config.yaml
model: "autoregressive pixel model"
dataset: "photos of plants and fungi (iNaturalist)"
train_examples: 90422
image_size: 16
horizontal_flip: true
levels_per_channel: 6
vocab_size: 217
arch: "transformer_decoder"
width: 256
layers: 7
norm: "rmsnorm"
norm_position: "pre"
hidden_act: "geglu"
mlp_ratio: 2
head_dim: 16
fused_qkv: true
bias: "qkv"
qk_norm: false
layer_scale_init: 0.1
parallel_block: false
inner_norm: false
positions: "sincos"
tie_word_embeddings: false
init: "trunc_normal_002"
residual_init: "zero_last"
optimizer: "normuon"
muon_scale: "match_rms_adamw"
learning_rate: 0.0075
momentum: 0.9
nesterov: false
orthogonalizer: "newton_schulz_5"
adamw_lr_other_params: 0.002
max_grad_norm: 1.0
max_steps: 13100
batch_size: 128
epochs: 18.5
lr_schedule: "cosine"
final_lr_fraction: 0.1
warmup_steps: 260
weight_decay: 0.01
adamw_weight_decay_other_params: 0
Rows from block 4, named by matrix and row number. Rows with one number belong to one attention dimension. Each number is 128 + 24 x the weight over the matrix's rms, rounded and kept within 0 to 255. All counts start at 0. Numbers have three digits each.
# v: attention query, key and value (stacked) (model.blocks.4.attn.qkv.weight, 768x256, the v third), inputs 104-155
# proj: attention output (model.blocks.4.attn.proj.weight, 256x256, transposed), outputs 104-155
v.119:099147158099149070095112095146102155120148130137146137104146150150104146137156168142124110108141129121118122136147136121169158146107104106127159133109150127
proj.119:134112147087128114138078124134142126138154155128137188120178172137144105153133111120133137101110080163127150139120142128136143130119145078129144143117109138
v.120:121107158148163082097122148141077117157157149082128111129114103114138129108125139117119105122161097155176097111130155158143103166105130129141112134166099148
proj.120:137077143143153085113118099149124119133127130102104173150140131137124120135096135093145141160170132122117146147112150099165116125131140161110158155103124110
v.121:133132141098098147160181120154147145122082141099169126165136125121116147127106157132113123120139127152125132125117099144121111113111157156125095108116141096
proj.121:129128098144180148078125125127121117141142173157113110125106115140115122119113142132178129127087150080114133074130113114128102149119139113142127151137125093
v.122:117130164113096103121143117161145107087105164129131105141114118110103081131116168109134120108107091124145109160134121163162124162119132122133125124101101149
proj.122:109096173157155123149111104120124123131098138111109142174112107152106106132092077101102145162168143107140128094121116112109115115138166109122163126116118140
v.123:132130128115143122128123086161087111124140107130079111153139158125111113144120119104120127133090114135100132131120108106113092131126149125129135126179163152
proj.123:172107185117110136138085132153146139142139125130142123125115117125152119084131131100117136106167133131156137101176100137124145176135163123127128137082130177
v.124:110132148133080120142136134162122123150141102130093134148101132079084135107107098135128127060118128081157122114135184137074177123090117151131110102106167132
proj.124:181103153162136137118111098144130125092150163156138106110140148115102070149130151120103166170143148105084123112095114130182091112122114087118109156109096085
v.125:130107153085148106126156097104122136152130115103125071131141091131094102097134116135084133105108129108101109118110121117157125116103121101154155134120109121
proj.125:104143147139109136095122113155123134116146106110107159109130169128125145143147106113125153126083142148132092132101125114147133141120130103129156137087137179
v.126:162130139105146112111151120112156109171113125104121116131113088116128109143125116107131124122150103102131106141096129151153114113150147149099147123154145106
proj.126:132140141094128113137104151155120180147152104134156136118125139133106127124130134154141110148069101133124146127177118089168136145107115152143132104150117141
v.127:166080145123136147101133130182100116097101151171135127150125140121157148130113117127155096118142120139120146104081183138112094111120146144134127139133116173
proj.127:110163129154158149144145100112156111133151151122111166084070123155092133125127150141125124153162116169127124179214110137130117119144122117113126134097115116
v.128:159199122147047108124090105095140138165162133093150116160099132103111155110171139119075134122146106143113145141153146118176143142136165121173127161149134101
proj.128:125119159180167118141109092099134118145156144155129158098128089173140119102162127116155144096131134081097077090139107142049095123167142122108131098100126141
v.129:146178125127133092220085161131078099092174110127132116146149113151175125160105135140129137126126145116137139106122085088175100150117101093139114139077112093
proj.129:092123141120139123113139126106198141158129115128150113106139161141121097095096120106169134127113130125135115131149102108113106172143117140131131123168120116
v.130:149124122140103116114142111092132095120103067147120120153118145146122106157143114158135164111146105135112127174104172163100155079098163126152140136095121159
proj.130:120103113102090138163150132181162134097130141132145146161133118114160153101145172169126130122117163077146127119110095166115091117133134117108177112140104175
v.131:076135127139162120098105138125122149143158114100165119143148131100135137094088138183138078111095093122105128147112127104106136139109137114172087164122076137
proj.131:124101114113140160123132111102111141106124135124135141117100144142147144110213145099126155118118157142141176106161103144139094120141099119079088145119152124
v.132:114125157145128166103125083118158070144115140119092096144096143111134130139118169124105069125144132081092118125136105160124153116108124126112118142152129064
proj.132:159128142087126130114157133115105174081115116108173146136213078131140170134154120143151133144177153197156092114135060138150066152149096102132140119153154109
v.133:107098133118126112133147075115113145145120148116122139091121135124138120139134161177117087107120141173105126140153112157168099159109117108108116155102137187
proj.133:090209150119132102106151141150099117138137151076152131119127110124109136106121141088136143136132096096121107155114107161174086112146102139159124141136122097
v.134:121154110131174154182133151148125142119103133149132132130117093113131093099146107132106106131084128125135110114131163183125142151123154114141118102144147124
proj.134:102168164122133164143092156163128096138122101143154153153115095107112150140158108136123118136147180122141167122125110137153145116153103136104095146082094160
v.135:143125137120124151141103105102099151120144118107156126126130142138101146163101175121128177131190102143139117074173156191137129155142099118170154162132128092
proj.135:055124138095130101096103146182120082096079100139105103159107125139128106121119130123100103099093143179081129170160111108131086109111149099084108094125106148
v.136:112087160126137176096139104153161124160159139118147123118085132144136154133161161104137101128118105111144183132098155108080088170129150129123120104143124129
proj.136:077114124123185108114141162109143093133123086120133118107149092139146108103186112121114124132156164185101103117135123161132163152126141134145131130104124090
v.137:138136119133126173123157106137113140091130096100167120128106132110098150181132089127198092161107131132088139132137120141132115183114132111120106119151104092
proj.137:151152176150093145151123086114149123144153161110142094105066153126143149107124119107069133112109151119135138133137114141103148125136113093130136127120156135
v.138:139147159137138117149132129092158159138206154142144151115098122119117105107102158088126102148139128094141124129137108099163106154114117157151109148134131144
proj.138:132085161118145114120116117185119136114109147122118135110128124059106136105126108206094094162119127181121116127177094155114166076108176119113128108172123122
v.139:129128116176143146123087095124103127146174100145141104119150100163140144110122131121089135139163125099118112163127143106138132135152137109107146090134122139
proj.139:082137106148157125150148132092139154145132131130116103142106131168083170128168107127118146157099112127196125138113075125123103075120121161112087151158137130
v.140:145123106151159087118148136154130106121168121112131123113171140130151099133108076112129137115107119156128121126138097088099123089152134071104134116164142123
proj.140:108118137133078108107136105141086123138149130114153097155112119166134150103117153143133119211135138106158123167099138127165135110135090173130132129138070131
v.141:163185111132162149138136078131140101085149142080144114073114109116118108146099108091139142099127137137125115134103133129156101142133146100132127131089128131
proj.141:128154129157160088129134124144103114138117138152094110101110101150105139145185194125094110149092130107110133146103156121064129100113121088106149098178118138
v.142:124163139175124165136100116157123099122153167119114108129132122159179131103175139108151114100149111095104121142114110054121140081111144118161089121139098133
proj.142:136105118071184137137122094118148138129128110146158160092158156146136144129117090126111137111089164131097145169107159074125101149146089157134112087103129093
v.143:139134149102141098114084114117082152124080158138130118100079124146070127140135085103143133134076127137117095146142120097097101104146173097096142190111100142
proj.143:117149151129098134175151158098149123124137104157140147142170132131099066167126153144134126158152183140124133177153128101114126160156099158130137141123083119
v.144:034167162114146154140137120095149184126146121103117098128124125121102133127085125110101119145105178144114133149141126077150102147109131142122141107158099121
proj.144:142131129160085115111136139110129111147137159113160100124127116139146145135162118114137147085098129148099119139110083159178144108137152107120141134145073116
v.145:106124154134128144143174142089141108118114155133136138131141078132162171123117187165127150128145146133166133163141123172129125162138116135132127128107127135
proj.145:141123104078150084131088164127143135192123146110146090143143126104156127131133118137158154106126124100163128116159133137151174154148129148160129136140116114
v.146:147153108155075155131151114081116111145114131107127130115103171141122158153116098105109164180152133142116133123110113152137135148099135123164121152119174113
proj.146:149123104116134110150178122118132128131125106105135102106091142139100137106079110105126148117113134135129109118122161161068127148120098117112114103068098097
v.147:138177123125116122115143108127127118148082173151113134101109154133130118159140150144101100096129089112125116135120158136098145051105159151128105130139120127
proj.147:143152142120118168134144142138131149110140134098139110115118108137139125117125155131122147134134164153142157105123150087128167138157127099090111143164105125
v.148:157120183113144120112133118117171145123092149084162110167108117142165097132147113125107123154149120125113135141141193107106135076107061099142144150179134105
proj.148:130146115143147098132111120136107133150122123161070102108151127115134123161122137173176111139077145090117103138121106120170105138118175139089124126092124115
v.149:107165141137113100127116110130100115155100117137126127144128148144156129149131130143120109134137125130106110088111138108136113128154164142122119119108135105
proj.149:106107119123116131156123059133121156124158133156124129113102123106134131103097154157158153103134129106126116141093106170126163138145115123182176137141072098
v.150:153158127135133128111141127134139077146159154113121135137099159142163153116096142063135097140106141140128110137132112122102124161104141130143124154115115135
proj.150:166139116107129112141127141124127115152146161153137147162121121090114115126150112193120101139171116150132132145122143115116117119120170119103083086141136120
v.151:110109154164155133133091113130123150135134132110112131128139104143197201118126145158098088133135104152186151135136139111078110120144145114121133110143154151
proj.151:131138103135109111135156100094149139104098135090161139118116141159110147123121130090116123149092137090138142165123148149129128118104114099139147129149147125
v.152:093150164099141134154148142140129128110195169108155107144095118141190106120159129115105125115132098073133148120118125105076119131148157118144121105112107148
proj.152:180100117124136096135109154147121148079158133146140147139159117124115070107140126133081124136067131167148115111088123121107126087146107124118122111154132111
v.153:095137173170117112097107127116147131093134156119147106131108116126147156177135125138121146124113117114099082125149127111133140105110119114118113136104124136
proj.153:126151139094117126116146122102069133117148136102123090097115127097151123112182147116149130143109149100133146111122112137115144123115109163114112158144118147
v.154:113102116144124138114096140150141108116140125119135130134127115144140140135132105117128134136128133135128107135136152102142151156128125146176101137104112126
proj.154:133126151112121121131172168145127134152117136138116140136091111125150119160098109133130127124108168162167134132093136126133120136142143127132144139141137132
v.155:124139114127091138154118098110149177133113075144112137130120108127139099139163156139141120102138165165113142153133127147130131150122124103101158117138151167
proj.155:133160127137112134176133162100099125118163119129153090058151121133174119137084172172088112119194156106141127162126110107135108150100144093140119114147146131
v.156:142142142141113102102135124104162105116128164145132163121118126091070087111093096137149129111134161107135112116128144150133101122130136120088112133097140133
proj.156:125070090167153134093111116118115196145139141132136117109132093149106061113138128106126135144135140098085122116144136123122125146141178106134111111184118170
v.157:131130130136138128124101139113161125107136145177143114110118110115125180147138115148125129162136139105124131107126098160130123113123117112143131131110140131
proj.157:131115162121093163155121126127124156137109112165088144109099109118139144097112149134113125124134110152165145100099166159128110101127189117114126142125131127
v.158:112135118141154162177155110139152158127085188148136114060158141119131094124103145104132085124130129107134111112117106124115157133160091164139130166094145078
proj.158:111119153122107110141117066155107107107137104102092099091083095128102109129119125101157151127163123122095136103111099111161107074153111139113145147140162098
v.159:133116138118094099124120129121116094144159127127137111108165135138082102142125147112088145131120116123106130113131128097143148145170128110133181123141120132
proj.159:097110148121148170080132099111179141114136150072112141139109118125130184132127101123136087123139144108120103116131109146104109139147141098123127092107124127
v.160:166129122144082144131072086116170143089185122162112143125137135107118142137112135150114113125129093119098117117127096169135130149118137102158098133093113123
proj.160:095126125115123163125157148133100114150113102114075140145180171158114152175070123132161094094135153122143139104164100145102100141119123153105109111153100100
v.161:131137147087119142126158109119098184111145136167150127118127137143075134149137107144153131131073112120141103128154142106151130117074124116162097146110123116
proj.161:112158169185137140117161121092070123133117111107128092138113112144119129104151119088100120143148126161120101128109091111089130121142128117124141175127157119
v.162:114139132154072124129113122135145143127053100133168099139139104121080123147122119124144170136111116166114117116113072147098136107100168124132124126125136164
proj.162:123123195127162157092113153138105117147111143090150084132129180078106134128126147128159122124134167085143136101148112109131113132113109123112144124120118112
v.163:128120133159105134137135168116132149102096147143106135118138138102139164118080136116108140109167153169107122103114132093127172160105136120158126094156144108
proj.163:133153149156145152093144136140129113179108190149160120106145133113139110160097133130149107131074102112156165120165138114103091109139117105130154111135121130
v.164:092107148112148156120110143114123144122156121123125173119132123100147126151142101157145137151174125168157144111153094111119146142108079142131166114118114144
proj.164:103166153106117097162133073126116108146121155100170102101128150125117135151144096118089106083061078117152088122112122124108162141106113129164161126150103151
v.165:122118103117160121128125150119146135159160117129154136091159114153131136122173105158139093126151111143121116125129176137139167132111141145100142096131159110
proj.165:070107146132113100187138136143115110132111147151111100153087142144171121129111137160146136130191168087155118120141117125072113102124126120131147137100159120
v.166:110175137162090109144089137124124141105126125146127080159124097113172126115131122102133130100118108138079138143113112124108129163096085100125162159167085112
proj.166:120087111106139133118113077103156116137090108119128142132133165134127136145123099122120133119151128101110169137151158061120110145161103101099141140113118121
v.167:131121114120154111135119139123161132086171129156117094092117122137101126117094125145134104144151139161128139149117126080112119111116085171092147150161152138
proj.167:135122103130123098128067131101123117138112102172132152141107095136076125106106175156109157109114114127096099152072160119151087131149142089148106140126089136
v.168:122118115132151133096111131114134112129143111129141097132137080149121125150181098108112110124131088083127144087147164098102127135155117125115118176111156134
proj.168:093144123134106123090142116108135143140102133129076119159163125183149118107173117147165128148119135122189136150106143139159162149098137134101136104137124125
v.169:140105139125103127080163132112137120089139081143146122121139114148154165129120108110159122130149117206111122158118148132107127127101130116115163118123108126
proj.169:143138171121154146148113075155088151140103103144173138142126144092141169129111147148163090124134116087131147121150141170167134105138149119142141156111129123
v.170:145136151120107156164164150133128133142126129119175091134106127122148145128137163116124123121138099175138122118110106194137132151137109101123165137133109110
proj.170:123142092140083142139149135128169162153111109170154082136125123095099115110152177162154162140140129109136139122142126080095154142096133154137127142141121120
v.171:145172149109078112146100125130119151119103087116116157147135135139131140137162133136102132103115121143139144132128129151137128150094123132111137156148152110
proj.171:076147157152117125114113135107120110125140143118115097111141121113147145148104150152128095092127161141124096113162122125151114135135105103149117097127086146