A small autoregressive pixel model, trained from scratch: width 256.
Rows from block 4 of a small autoregressive pixel model, named by matrix and row number. Rows with one number belong to one neuron. Each number is 500 + 25 x the weight over its row's rms, rounded and kept within 0 to 999. All counts start at 0. Numbers have three digits each.
Before each neuron's rows are labels from the 100 images, of 14976, where the neuron reaches its largest size: "strongest on" is what is common among them. Only what is clearly more common there than usual is listed. The data: photos of plants and fungi (iNaturalist). In brackets: how many of the 100.
# gate: MLP gate (model.blocks.4.mlp.gate.weight, 512x256), inputs 128-255
# fc1: MLP up (model.blocks.4.mlp.fc1.weight, 512x256), inputs 128-255
# fc2: MLP down (model.blocks.4.mlp.fc2.weight, 256x512, transposed), outputs 128-255

strongest on: class Liliopsida (29)
gate.237:522539499501469461470472467507481511492522518497516505509474493499460505460510521498538545507496488532500488494473523531481500462530496498487516508511496519551503495511543509530506486519518478503501518509477495515477515490497518492523507529524481512478499446440546509488437488507474565549527503529475486529518504511523513485511530531548483472452493444502482500504495494522487474483553
fc1.237:524485490491498500512472510490487453502505506516470509480495478497497537540488501496473503498514478481477502505516488446508488560509496495521518480491478466458504482470516452470472526441487521536533497518545520527494476519476536468510508545504502516495532516546472527498503511497450482498508518485493467511481483515497487495480455494451480517506506505512489534488505482484414498472507
fc2.237:451495471520520489503521510486485526492557521496525499532453468485534485519511492436472498477495477493513476473490519461501476470499493510501502473478479471518494476483451472458480531498483516483529504515523543492465489479473500474509479534494512489480457540471471544495460510475500525518527453510483491504461535459536465495490488476491517499498510476477491540502499501538460483491492

strongest on: class Liliopsida (25)
gate.203:483495513504485476522474487517497475447498514439523492539496536510555511446529504492496496467461503548492483495524510520517521504551482484478504499531501499511493497489490471505533495522528482505494502490439523486491486477492496454481455502516477497497480494514511479505484526527502500499513476483499511500500465527460490508515481451502494513489471499516513519515504452509524526497505
fc1.203:471495496515448476483432478525509492521487487447492469558483523486521560500515480515487508513477532509506482507558476515505502537501481478496517499500518503492503481500498486486490505530445457494499539506488517509537465504556503458517539478500479523506504504516489497514518530515520450497515507480529493489545489488451494485487507475509534455490528474503481514508507491488475510470499
fc2.203:538510486578531487479490479455504511496500494494533475494495498510503517526489550492504532496493487452480530486448487452471488534520559481497496502523492475489486468486512458490468486528497527498517474533529535472477495525499454503500512486491488517513502525509497456503493479482495487513491493487515510543543478443550486511535503513518511518506466524539487471560466493489491483436438

strongest on: order Caryophyllales (61); family: Cactaceae (60); text has "cactus" (40)
gate.217:513575472507509473471472466498499468547509548493503528495510477516500494515497511507511508482510536490508516527489475525527486533515486503516484474504505436496457550519508449551482511511504525532499488489474536525534486517485508469511528492461512498504474510521533486435491517502524475482512500549479526485530463499487506495524526457486477503535484473497542492497527511504527486531499
fc1.217:519541460489468489424492510498509481545520515510517511475526480526496513521523495504509515494521561523481504446503465471532488505497461490475516515540499483525465537476470441525567517500491535480538512504494500517531505511528482544499517480463526511524468517499506482495511478508472458452504509507493505500506473498470514498495540459487521496550521512488519486532489514504451490498520
fc2.217:446499487504517486501461534509523525510445522484508505465478499520467453487506542532533468490460504531496521485504511471453513516506516483486474468561501444537471519521515525470491517508511506486507543521488504470493496506544492520525521486504551468498516467520552481501517526479505533503490476482521509518518494529483488544492478513516505516434466486522460537497496537466534530500534

strongest on: order Asterales (33); family: Asteraceae (33)
gate.79:505520521480509520504472458517497457502503470502510492540569491480507469489488532511526501519506492489472523525507506477550510556497483503550520461466490510528505521516493453484451531462489488526475487495511501519496548516489483477492506499480500492474512498492473533473484511534498542494467453497523466459429507459542485473521507494490479522494455488484497537466514496493466507497506
fc1.79:498537503475528498440499449458506505529512493508463486496464483527536561509532489495477497464515477499507499493495467505506503534513514488473466493491475469487495463504495580507483467486532494492532469497486507465574452468520465517500498494514504512487521488435487525492539504496532518478467527519481523506510523506478497511487493500507523515534525463479499506496483502517531499487535
fc2.79:460497513500523524518485454518465510505475460567483511486533489541474476500506532515522508499470519465467457516536507512506517497497518510515495487503528500492515527495494520476520508442473488477483540491514506502559522498523477495470528514508529481536478549493490483489480441531516524505532474512520484500505477516477508552489533524498515485479514513491475480432492492517471504523481

strongest on: order Asterales (27); family: Asteraceae (27)
gate.130:522535509510526513474487448500511492493463457479515513532509484536469491493513500499497513508496499483462538473538498482520518450464530501451546580485492495551511491521530485512515496483488502511445453499550512504510532496502476463496496480509472448518494489473516508490442479493497522526477498485495481509507498453501495497507512535504493515515521458503464480494496473509499502504507
fc1.130:485535513492500511512511478487531488536515522520474492485472484494503485551520548484497494509505500505506523485462459470521479495484474507487457416463487564491493522492473533532515474494530540474505493488484557457489513487493493531518497539453509493506468490518478508517501482516474494502510483503535474477451497485495529503482501499514527498485524508502492494518478514505434466481492
fc2.130:493506471489496500499479502522515512512492508505478458509501457465504472468508489505516550544519526473502475523493504476490531513517512503529488543513513570503560503517520497500560487518457537527493481448461522514530535519479498518484515484522487528498524492471509536466484463516473449496558493464489512472507506494466504461474509491490456476496491471527494505477511516508518517559459

strongest on: class Liliopsida (25)
gate.243:470502518498492486519514486511507519532548550455523522528498479476535506535521468488477518503477564501491509489479464462506473479511513520525475491491508496480482467503524545524460459488458502507485532516487508473494459480540472489461466514482512484460500517495518523497531506498494516498519531497507504518495484528542546493459515491470524460472548510499491484477514499505484453518499
fc1.243:531512483475493478472465473481493497479509490489551528491460511500486447522503504502534479511487490488496527539508496521521527485497533477542499512520539490525548456478555503493483500479497455507508518530481510515517502507492513530472495448462488511469501474516513503524501509497524513504478545510500468475531507484521472450487466526495537495486492483498494482531491511486492513514484
fc2.243:466509543502519508494490553460483453479496511528515480469517530485502475526512521498497482487489491468509498520483519481537517508524488473475459476466492477528477484487486505527487496518512485506486485505520498470495481521528552471434486547548514499516533523466488511483503480532500503486514510535559511518503527491486491530497484483499522464470499484519506490487482510457518514535596

strongest on: order Asterales (40); family: Asteraceae (40)
gate.189:544451542486493498478492526514524469491525495506500576516496472483497524513510450482521509544500518509514534477489468490519512509496531508547513486526461518502470538527516505496499490563463510525481489486488493499454507471538533544493486471499476508468521512529531471478452496503535503527524533523509474507502492440459482471514534534465504477503535498514502531495525478521489504468473
fc1.189:510507502494504507493497495536481507558521489515511484471478521493536523522470468557488508467516469510527489539446505514468480489531519477479529546506498461518526504457490512488529488482540470474482500501503529496519470509470508488521517540510495456524505467484485497516524447531511478480473489491513498516529486512496508497499516486517536536508484515472518528504490511503521472502503
fc2.189:475477525496508495515529491458525511482536520470506523502527459498464511485530529510510549494464509513517481524497460509477474494554458491559510527505508559493537509512466483495490485516498474510480465475484528489519496512499451536506526509496512520455547495523488488469533461495510484522511544484455525528511519508491583525533483487487496508501506496513507493490489508458476523531431

strongest on: order Asterales (31); family: Asteraceae (31)
gate.485:485460526551532475513519495500475518489540530450497523476509495527473477532480524500526534462522490520535485503524503498485479510505530489471527479528498469460482525479475500533494508521506486480475502486512512544511513508460488511461448524494485504518481478465495486469483542509493508517483492493458499517499513471527473449466502538500521478554445497483513537519527475547516462490497
fc1.485:477507510550531464486492476480457478472484546525520531461488459508517460511506489509495517460541492535540510514500439477495499520499509496498533486486486426497489523476502498516525503477527500451471490507535531523502494483482518504504510584498464525482493522480495514464468489489488483461486514516474504508509493482523510477491470517502481472514512505485508510486498519454480526500527
fc2.485:500457520460465512519499498485520482530476484466521507492484502474507522525471534504491469485477546501486515517475525513513484530546533516492511479482486480458508508518498495558496508506528448446488537469531497483536527488514454459526489494465475524477549495546489516481498543497484478515508524432496520490543483540450479470478519520527457464533536470479465497497533471502507508474487

strongest on: class Liliopsida (28)
gate.323:452490485497487459495502553500520543485469512488490497476446515497504566540519491522495488490484491490508483536524496505533509525494496535498474526487489504505509473577507519500441513537504545450453534535474506502524516501472478543491499486532502540558499496496487567497470482483515514527509486532477461486511496485479522455486504507468502503542483506497503507503505499479525480541521
fc1.323:495547527539533515533522512515478499531531513496492539498491492517533480480524467519515503513487538523487519551545510533542511492483495490516480521517480509536528483506475550516519532503469499510443494478501490486523530479498455529528538545517493492489494486477487529476498451498505528481448495500481541517560501495500522436534481516492495514470524498495519527533450506483527502493520
fc2.323:508514532479506515505433525459542480487551500489472468501504512532504548515519499496501486445488513518542492483482501526448526484485489511511487488495469519529538567527452487489556478524493520481497479482496487557471514457504495463483500489497493495493479501488506538508528514538480464477525512535491457460515503496515521501512483483503482511471508501532517520549539492450540491522548

strongest on: order Asterales (29); family: Asteraceae (29)
gate.387:497508487489486469464492435512504486485496533502475512514489505485516476499510563513512513511486478486526475508508510472499509509470543513498519506525493472464517539508490530500501518518563507507464486514511486498576535528538492500474498497458518565476483492501450501491506535522521495493533480541505511513488466487515488463491484502483479518522492510505540527464504485531492514462526
fc1.387:494518497500525532483505529506478478560517455501506496524465509483521471494473521481486477541473464541484531505503501514497520472564493478548453499522497503564515477531452425475513524489500549526469556478499431519492474493475526474537498515506518479542509512480494504520466526509490511483491510480485522509500528489552550520488512490539513524515467461457510494465522499498533526538512
fc2.387:463510508531524466506511522507532518491509498480509519512474539549499447487492505482463512541466484446529439471460467496526478523453527517521496514484503461502517511510517518461513482519528476517500512535533503513472484459508469509543519466511519505494460473523497476508467531492461502506505496483501489493460526490505536511502471492529514501477517492521472494498484515508509492552468

strongest on: class Liliopsida (31)
gate.385:538501509476528490472462497551508519492530506447497511482500455482455482488505537470495509518490515507488459520498504497526494518498504470526510497492465437460505495504462510566491501473519508468499514497505515467525501467484428515496464466461497488542488487507529512486521493489519514450527500525462490481509490476502509489438532522463510490523513505523477556475499496458494514502529
fc1.385:515507534524477503468479500501504462498490517490532499487515514448537517489504511510446517496498487525497470501514500471541503466493494429541456500492468496535536495472474504506549495506531524514495536502528502455584515472514486511525495479564506485490495527535491501480483515472520523502508486519481475486499473491491494518467537503487499490495462463505486478480509498456465524496535
fc2.385:494529496495475492506489496562506510489508477553462471506504544531495508492509495490514502494489465503506532525485501507482535522468518502478492493505492483517492540531505443491496526544510571502518499498498536520493462496539525507521506489498457525513509483500540524521494508496550462505457495488527481536494485482485560482501509455501484469499482486456524515516509503498511547482518

strongest on: class: Liliopsida (35); order Asparagales (27); family: Asparagaceae (26)
gate.115:503454471495537522478479516549495473525581489499462525480504516453490502510555532479506488495544518529499454518513503488485478466493479496501487495486520494494489471502515514502502459524516523477506489477499502510557498527519464489511483499509535517500486528476536483486486495494523490474486488453485471456475468501483501473461497471511501458529536520540518510499479513500552539524476
fc1.115:439496516533487492515517541521503457531537457500527527520501504514493446536457459512506541523467525552472554529532519489491544494530501488504456481450499521464520553477513495528526457496506477504465470461510503518522515523484506489543552522509486500521516500517460489525471502486523493495531491505530482512512495515484499533512527522512497529535513509483534537485501522521513529512519
fc2.115:496515463459465514523494429486507525500537503498473496502465502454497516491544469497477467467500492475533424483529490523514484525475461499518462525511521448485458495513484503519503493527491507527512502476479493520505531508501504487488468495494505505472494476458533465490544471488520521510516510469486522457478518514502484515454522548499487476471517499525495490499495478503499504547492

strongest on: order Asterales (29); family: Asteraceae (29)
gate.453:508470513517515514556536493490530452521463532480549531534534531523511502548472503463500530504496565481471505503494532492518554503518492541509527548535502525509484485525554533555503555504520522491487491499506512480458510518463497499509474487533489522456514520537478482503518497488511459464521493457479491487511536492520491486492510547507494501489505510529518477505463505472491516506516
fc1.453:518503507491512503498565532535515496491494504481544525519480497446484463540465486487528498544492511483494496439493551491497495445472530540495503488475505500504514487491488493512484527491498507473457472531510508505459467509521483521519484492517496550516496501451509513485507497514462479498467491477504477480513501463494473466522495520552504473487475494533503482511504499532548510491517
fc2.453:491505503504502512483420459471501550512485522519482494473517467491561524529499469497487504497493518499545520465501526460479490531525499499484480506523516495514514489468455491547481522502505554528492512473478515523504486504521505513448484489471503513500502498538500456528466510477465451511493505482551484483483484498514497491480526458501461518456476491484531444522523458508505462475498

strongest on: class: Liliopsida (32); order Asparagales (25); family: Asparagaceae (25)
gate.220:499478514472528488484494457504499491464522527500478466492526483550508499508507544513502488484485529511501465490467500501469510543516530519501500514479533500486462473508498495469522499516509529516481496495481532520534449465493496479508465519501489485465521494504486533444478501502486516494470498514490491542470456519491482492480521466504491498490480500480530499459505486481516473523497
fc1.220:513495510475489474541507506506528478532504481512489523445477524487487508480518468521496490514479536552461524441523525488498496467466501451481502512521519448514515507482473498502495476521515474511505497519493533537496480509489517492525529557501519453528514517532511498469512476468490511535468471496510493538491508531489463464481473497506539510487475516436441486493527515483478498525484
fc2.220:529502499488500490515465507472492488538518531439514516524502497517530497536494463491503497520519500431511496492498522522477486509511440522547475499512489482497528514480474536501496486485503497526468476526508490469479481478492537557554474535567475490542501525549521545506507555506482538526515501487477464501481495498522508486519454505509463475519505499533458514537493470483480506542482

strongest on: order Asterales (27); family: Asteraceae (27)
gate.206:534460492498522482454516452512492496522509496520478528514494497460505507561471569484504504477540502514560474502478478565523504516502486504517504490529538478488527494503503500504454478482450515490544459505486515491507484496477516480487510470459517554510538529465501470500498511484500508440491504471520510472463466527538501465541498501433516488499512516507480415492447537479495492510508
fc1.206:472516476479484457506483484452502522494503518523531531507518495499488479507462524474506519499498474484486531517472506483514497503540479532473473491479482515491529546508535517496521468546528489501515474505515499503464468499534484538522537489551512501473506490502493517494467580537512505518498484460483490513500491488517463507525491484465482452497519549472528503498530439525501520518510
fc2.206:502507485486506509504489496469537500501492491478514497474497472515486467438477471519507475509554477525500513538477515516475461494513514449519507495510423456504482507482502513552502516488528478495503490485478547517509545453464468506543526476490489499485502511505535495530534546507519500514526515500542524524528518476439483482485516537536464473514505506479509508503518489505462501487477

strongest on: order Caryophyllales (56); family: Cactaceae (56); text has "cactus" (31)
gate.447:512497533475539527493493460507495499470479459508502477550562466547508525501526500506515525505496480470513488525533473458465498495445452498485526521517507473498530511518505431450520540494491563493510482500519499541472500489512478509500506520473508525526466464481500516442468500460467495501511495491478497448509502507524521530494482490477455501534501532485485483483503495500486538505513
fc1.447:483503497474490515504502548522499540537484554513505457477484473482516472504517517518497476479508515510515513504514506530491528520534502506512508497490497520493491491502468516490497506553507546537479517508482468503481476526462489513493522491466523523493470526503479502505472570481494539485500494470472532471452546519545513543499497498520480492473494495522516488523530519526514506539478
fc2.447:485495519552505521521499500510519438525462493507474462516508472481531531500490544495478511508526545487487539525473489498529477507524520512486511473435446474531524530517513509471500461498503487523525505506462469515496508461537490514531519533469472485529566482531519460503487501478496489493522511478505524498523563496500490515515493510510522460514512490508513527517437517504511487520515

strongest on: order Pinales (27); class Pinopsida (27); family: Pinaceae (26)
gate.380:467505539490468486452479518496522477506505469519518520499509512498528517508477564495496521487496529478477503515487499454546518456496512491516493460480517481550501538524502538472492490512505472536472496541508460453520531470498421470502449521500469468500474515516509503550470553528513501499540479460516510473542542504492516474477501507467476515495512491512472532481484484475455464536496
fc1.380:522483504522523491505480534526494503522493503515530533510529460519512508509508530492546521478489501485484492515506465500496487487476495468511545482522515495465479443505576485505476505522542480550502512475517485512506461508469427485529491512531490474489485484508480514515481554489511499497482509508517528489497554520488490543513514472507480542484538497490507511478449481485524483513508
fc2.380:512536530518539548509507462500500495477556522464487503513476467480487459524545535501537486512496492538501506493499526488486488466519534494488542520491507522454514464479490523479496507505522517526510515517494522498481509497517533490504524450558490476513544537504538518542474471485461488472487547469508522487512491538520489482498491532468506544485500498555477481546530490474496522499519

strongest on: order Asterales (36); family: Asteraceae (36)
gate.358:460487479485480468511491492471482499540528529511515513501466504487545478516510514510512508509515529556458508493506483474492495520476500521540521529487463488491446543509499497460506482478510471546491541494529495562476526497437503518517500500505501449484517479525528490492456492492455562511513472515491506470500494534519456471526528525488468498496492491496502501517521497538518520507491
fc1.358:492484504499483483489549459484498531501483511515492507467504503501502522525528527484489483492485463515485481482474453474549549482479500474487494501468463473497488505491474505528540451511500486462499454501524522500489451498478495556477476509490500507458545454484489499498500503497483552497519509513485496501468520481469515487527519491508503483528521499482472512502470464543474501490558
fc2.358:466494514483549462510528471512479507490461479445577510486516536460500474493496482511481509488480551509514546448484541470465478505509471545482461490491469486498460528498535469518538506495516502522522522521432471495513496527497487498490545489482489500528518487544512475541506541511521489536528472521486499512498485489515501456492536466501512511492506509537465530517533484482461520455475

strongest on: class Liliopsida (29)
gate.46:480509473511461499516465507494482494539510481506526524506504569467511503496460447542485489546541497499492500507475516492500487506490495505489497451491512545502519501517518516495522491520448486452501516498511522497525543486477495505505550533500502485442486493563509494522469478533472527449498455464479490520500499505481485486500500550508482515485515512461514511513488566480494519479471
fc1.46:426478495508489501496513504500508499550506437535493545558484482476541529489478520507482502511463492521469476508498508469463452487486532502432531498460474544495518480532518504468502459530494536533465469514474488478488485537504504497473478479484534496517491485530452540506498504517513459510471486510510453475470512524494472499510558502516489498502521471538512495516538471545503475518496
fc2.46:502517518483466463511505484512461516472533482489521513498497545495503520488533541477506515523493511539497532488508483521471528522465505489494537496496501472508527540499493518472534564499526480532547495518511553539535492485481514545478493501484497492472472521533499496535499487516483552522516506480534548486477452455460541508495506485540487452532483526466486527495512557508498525519475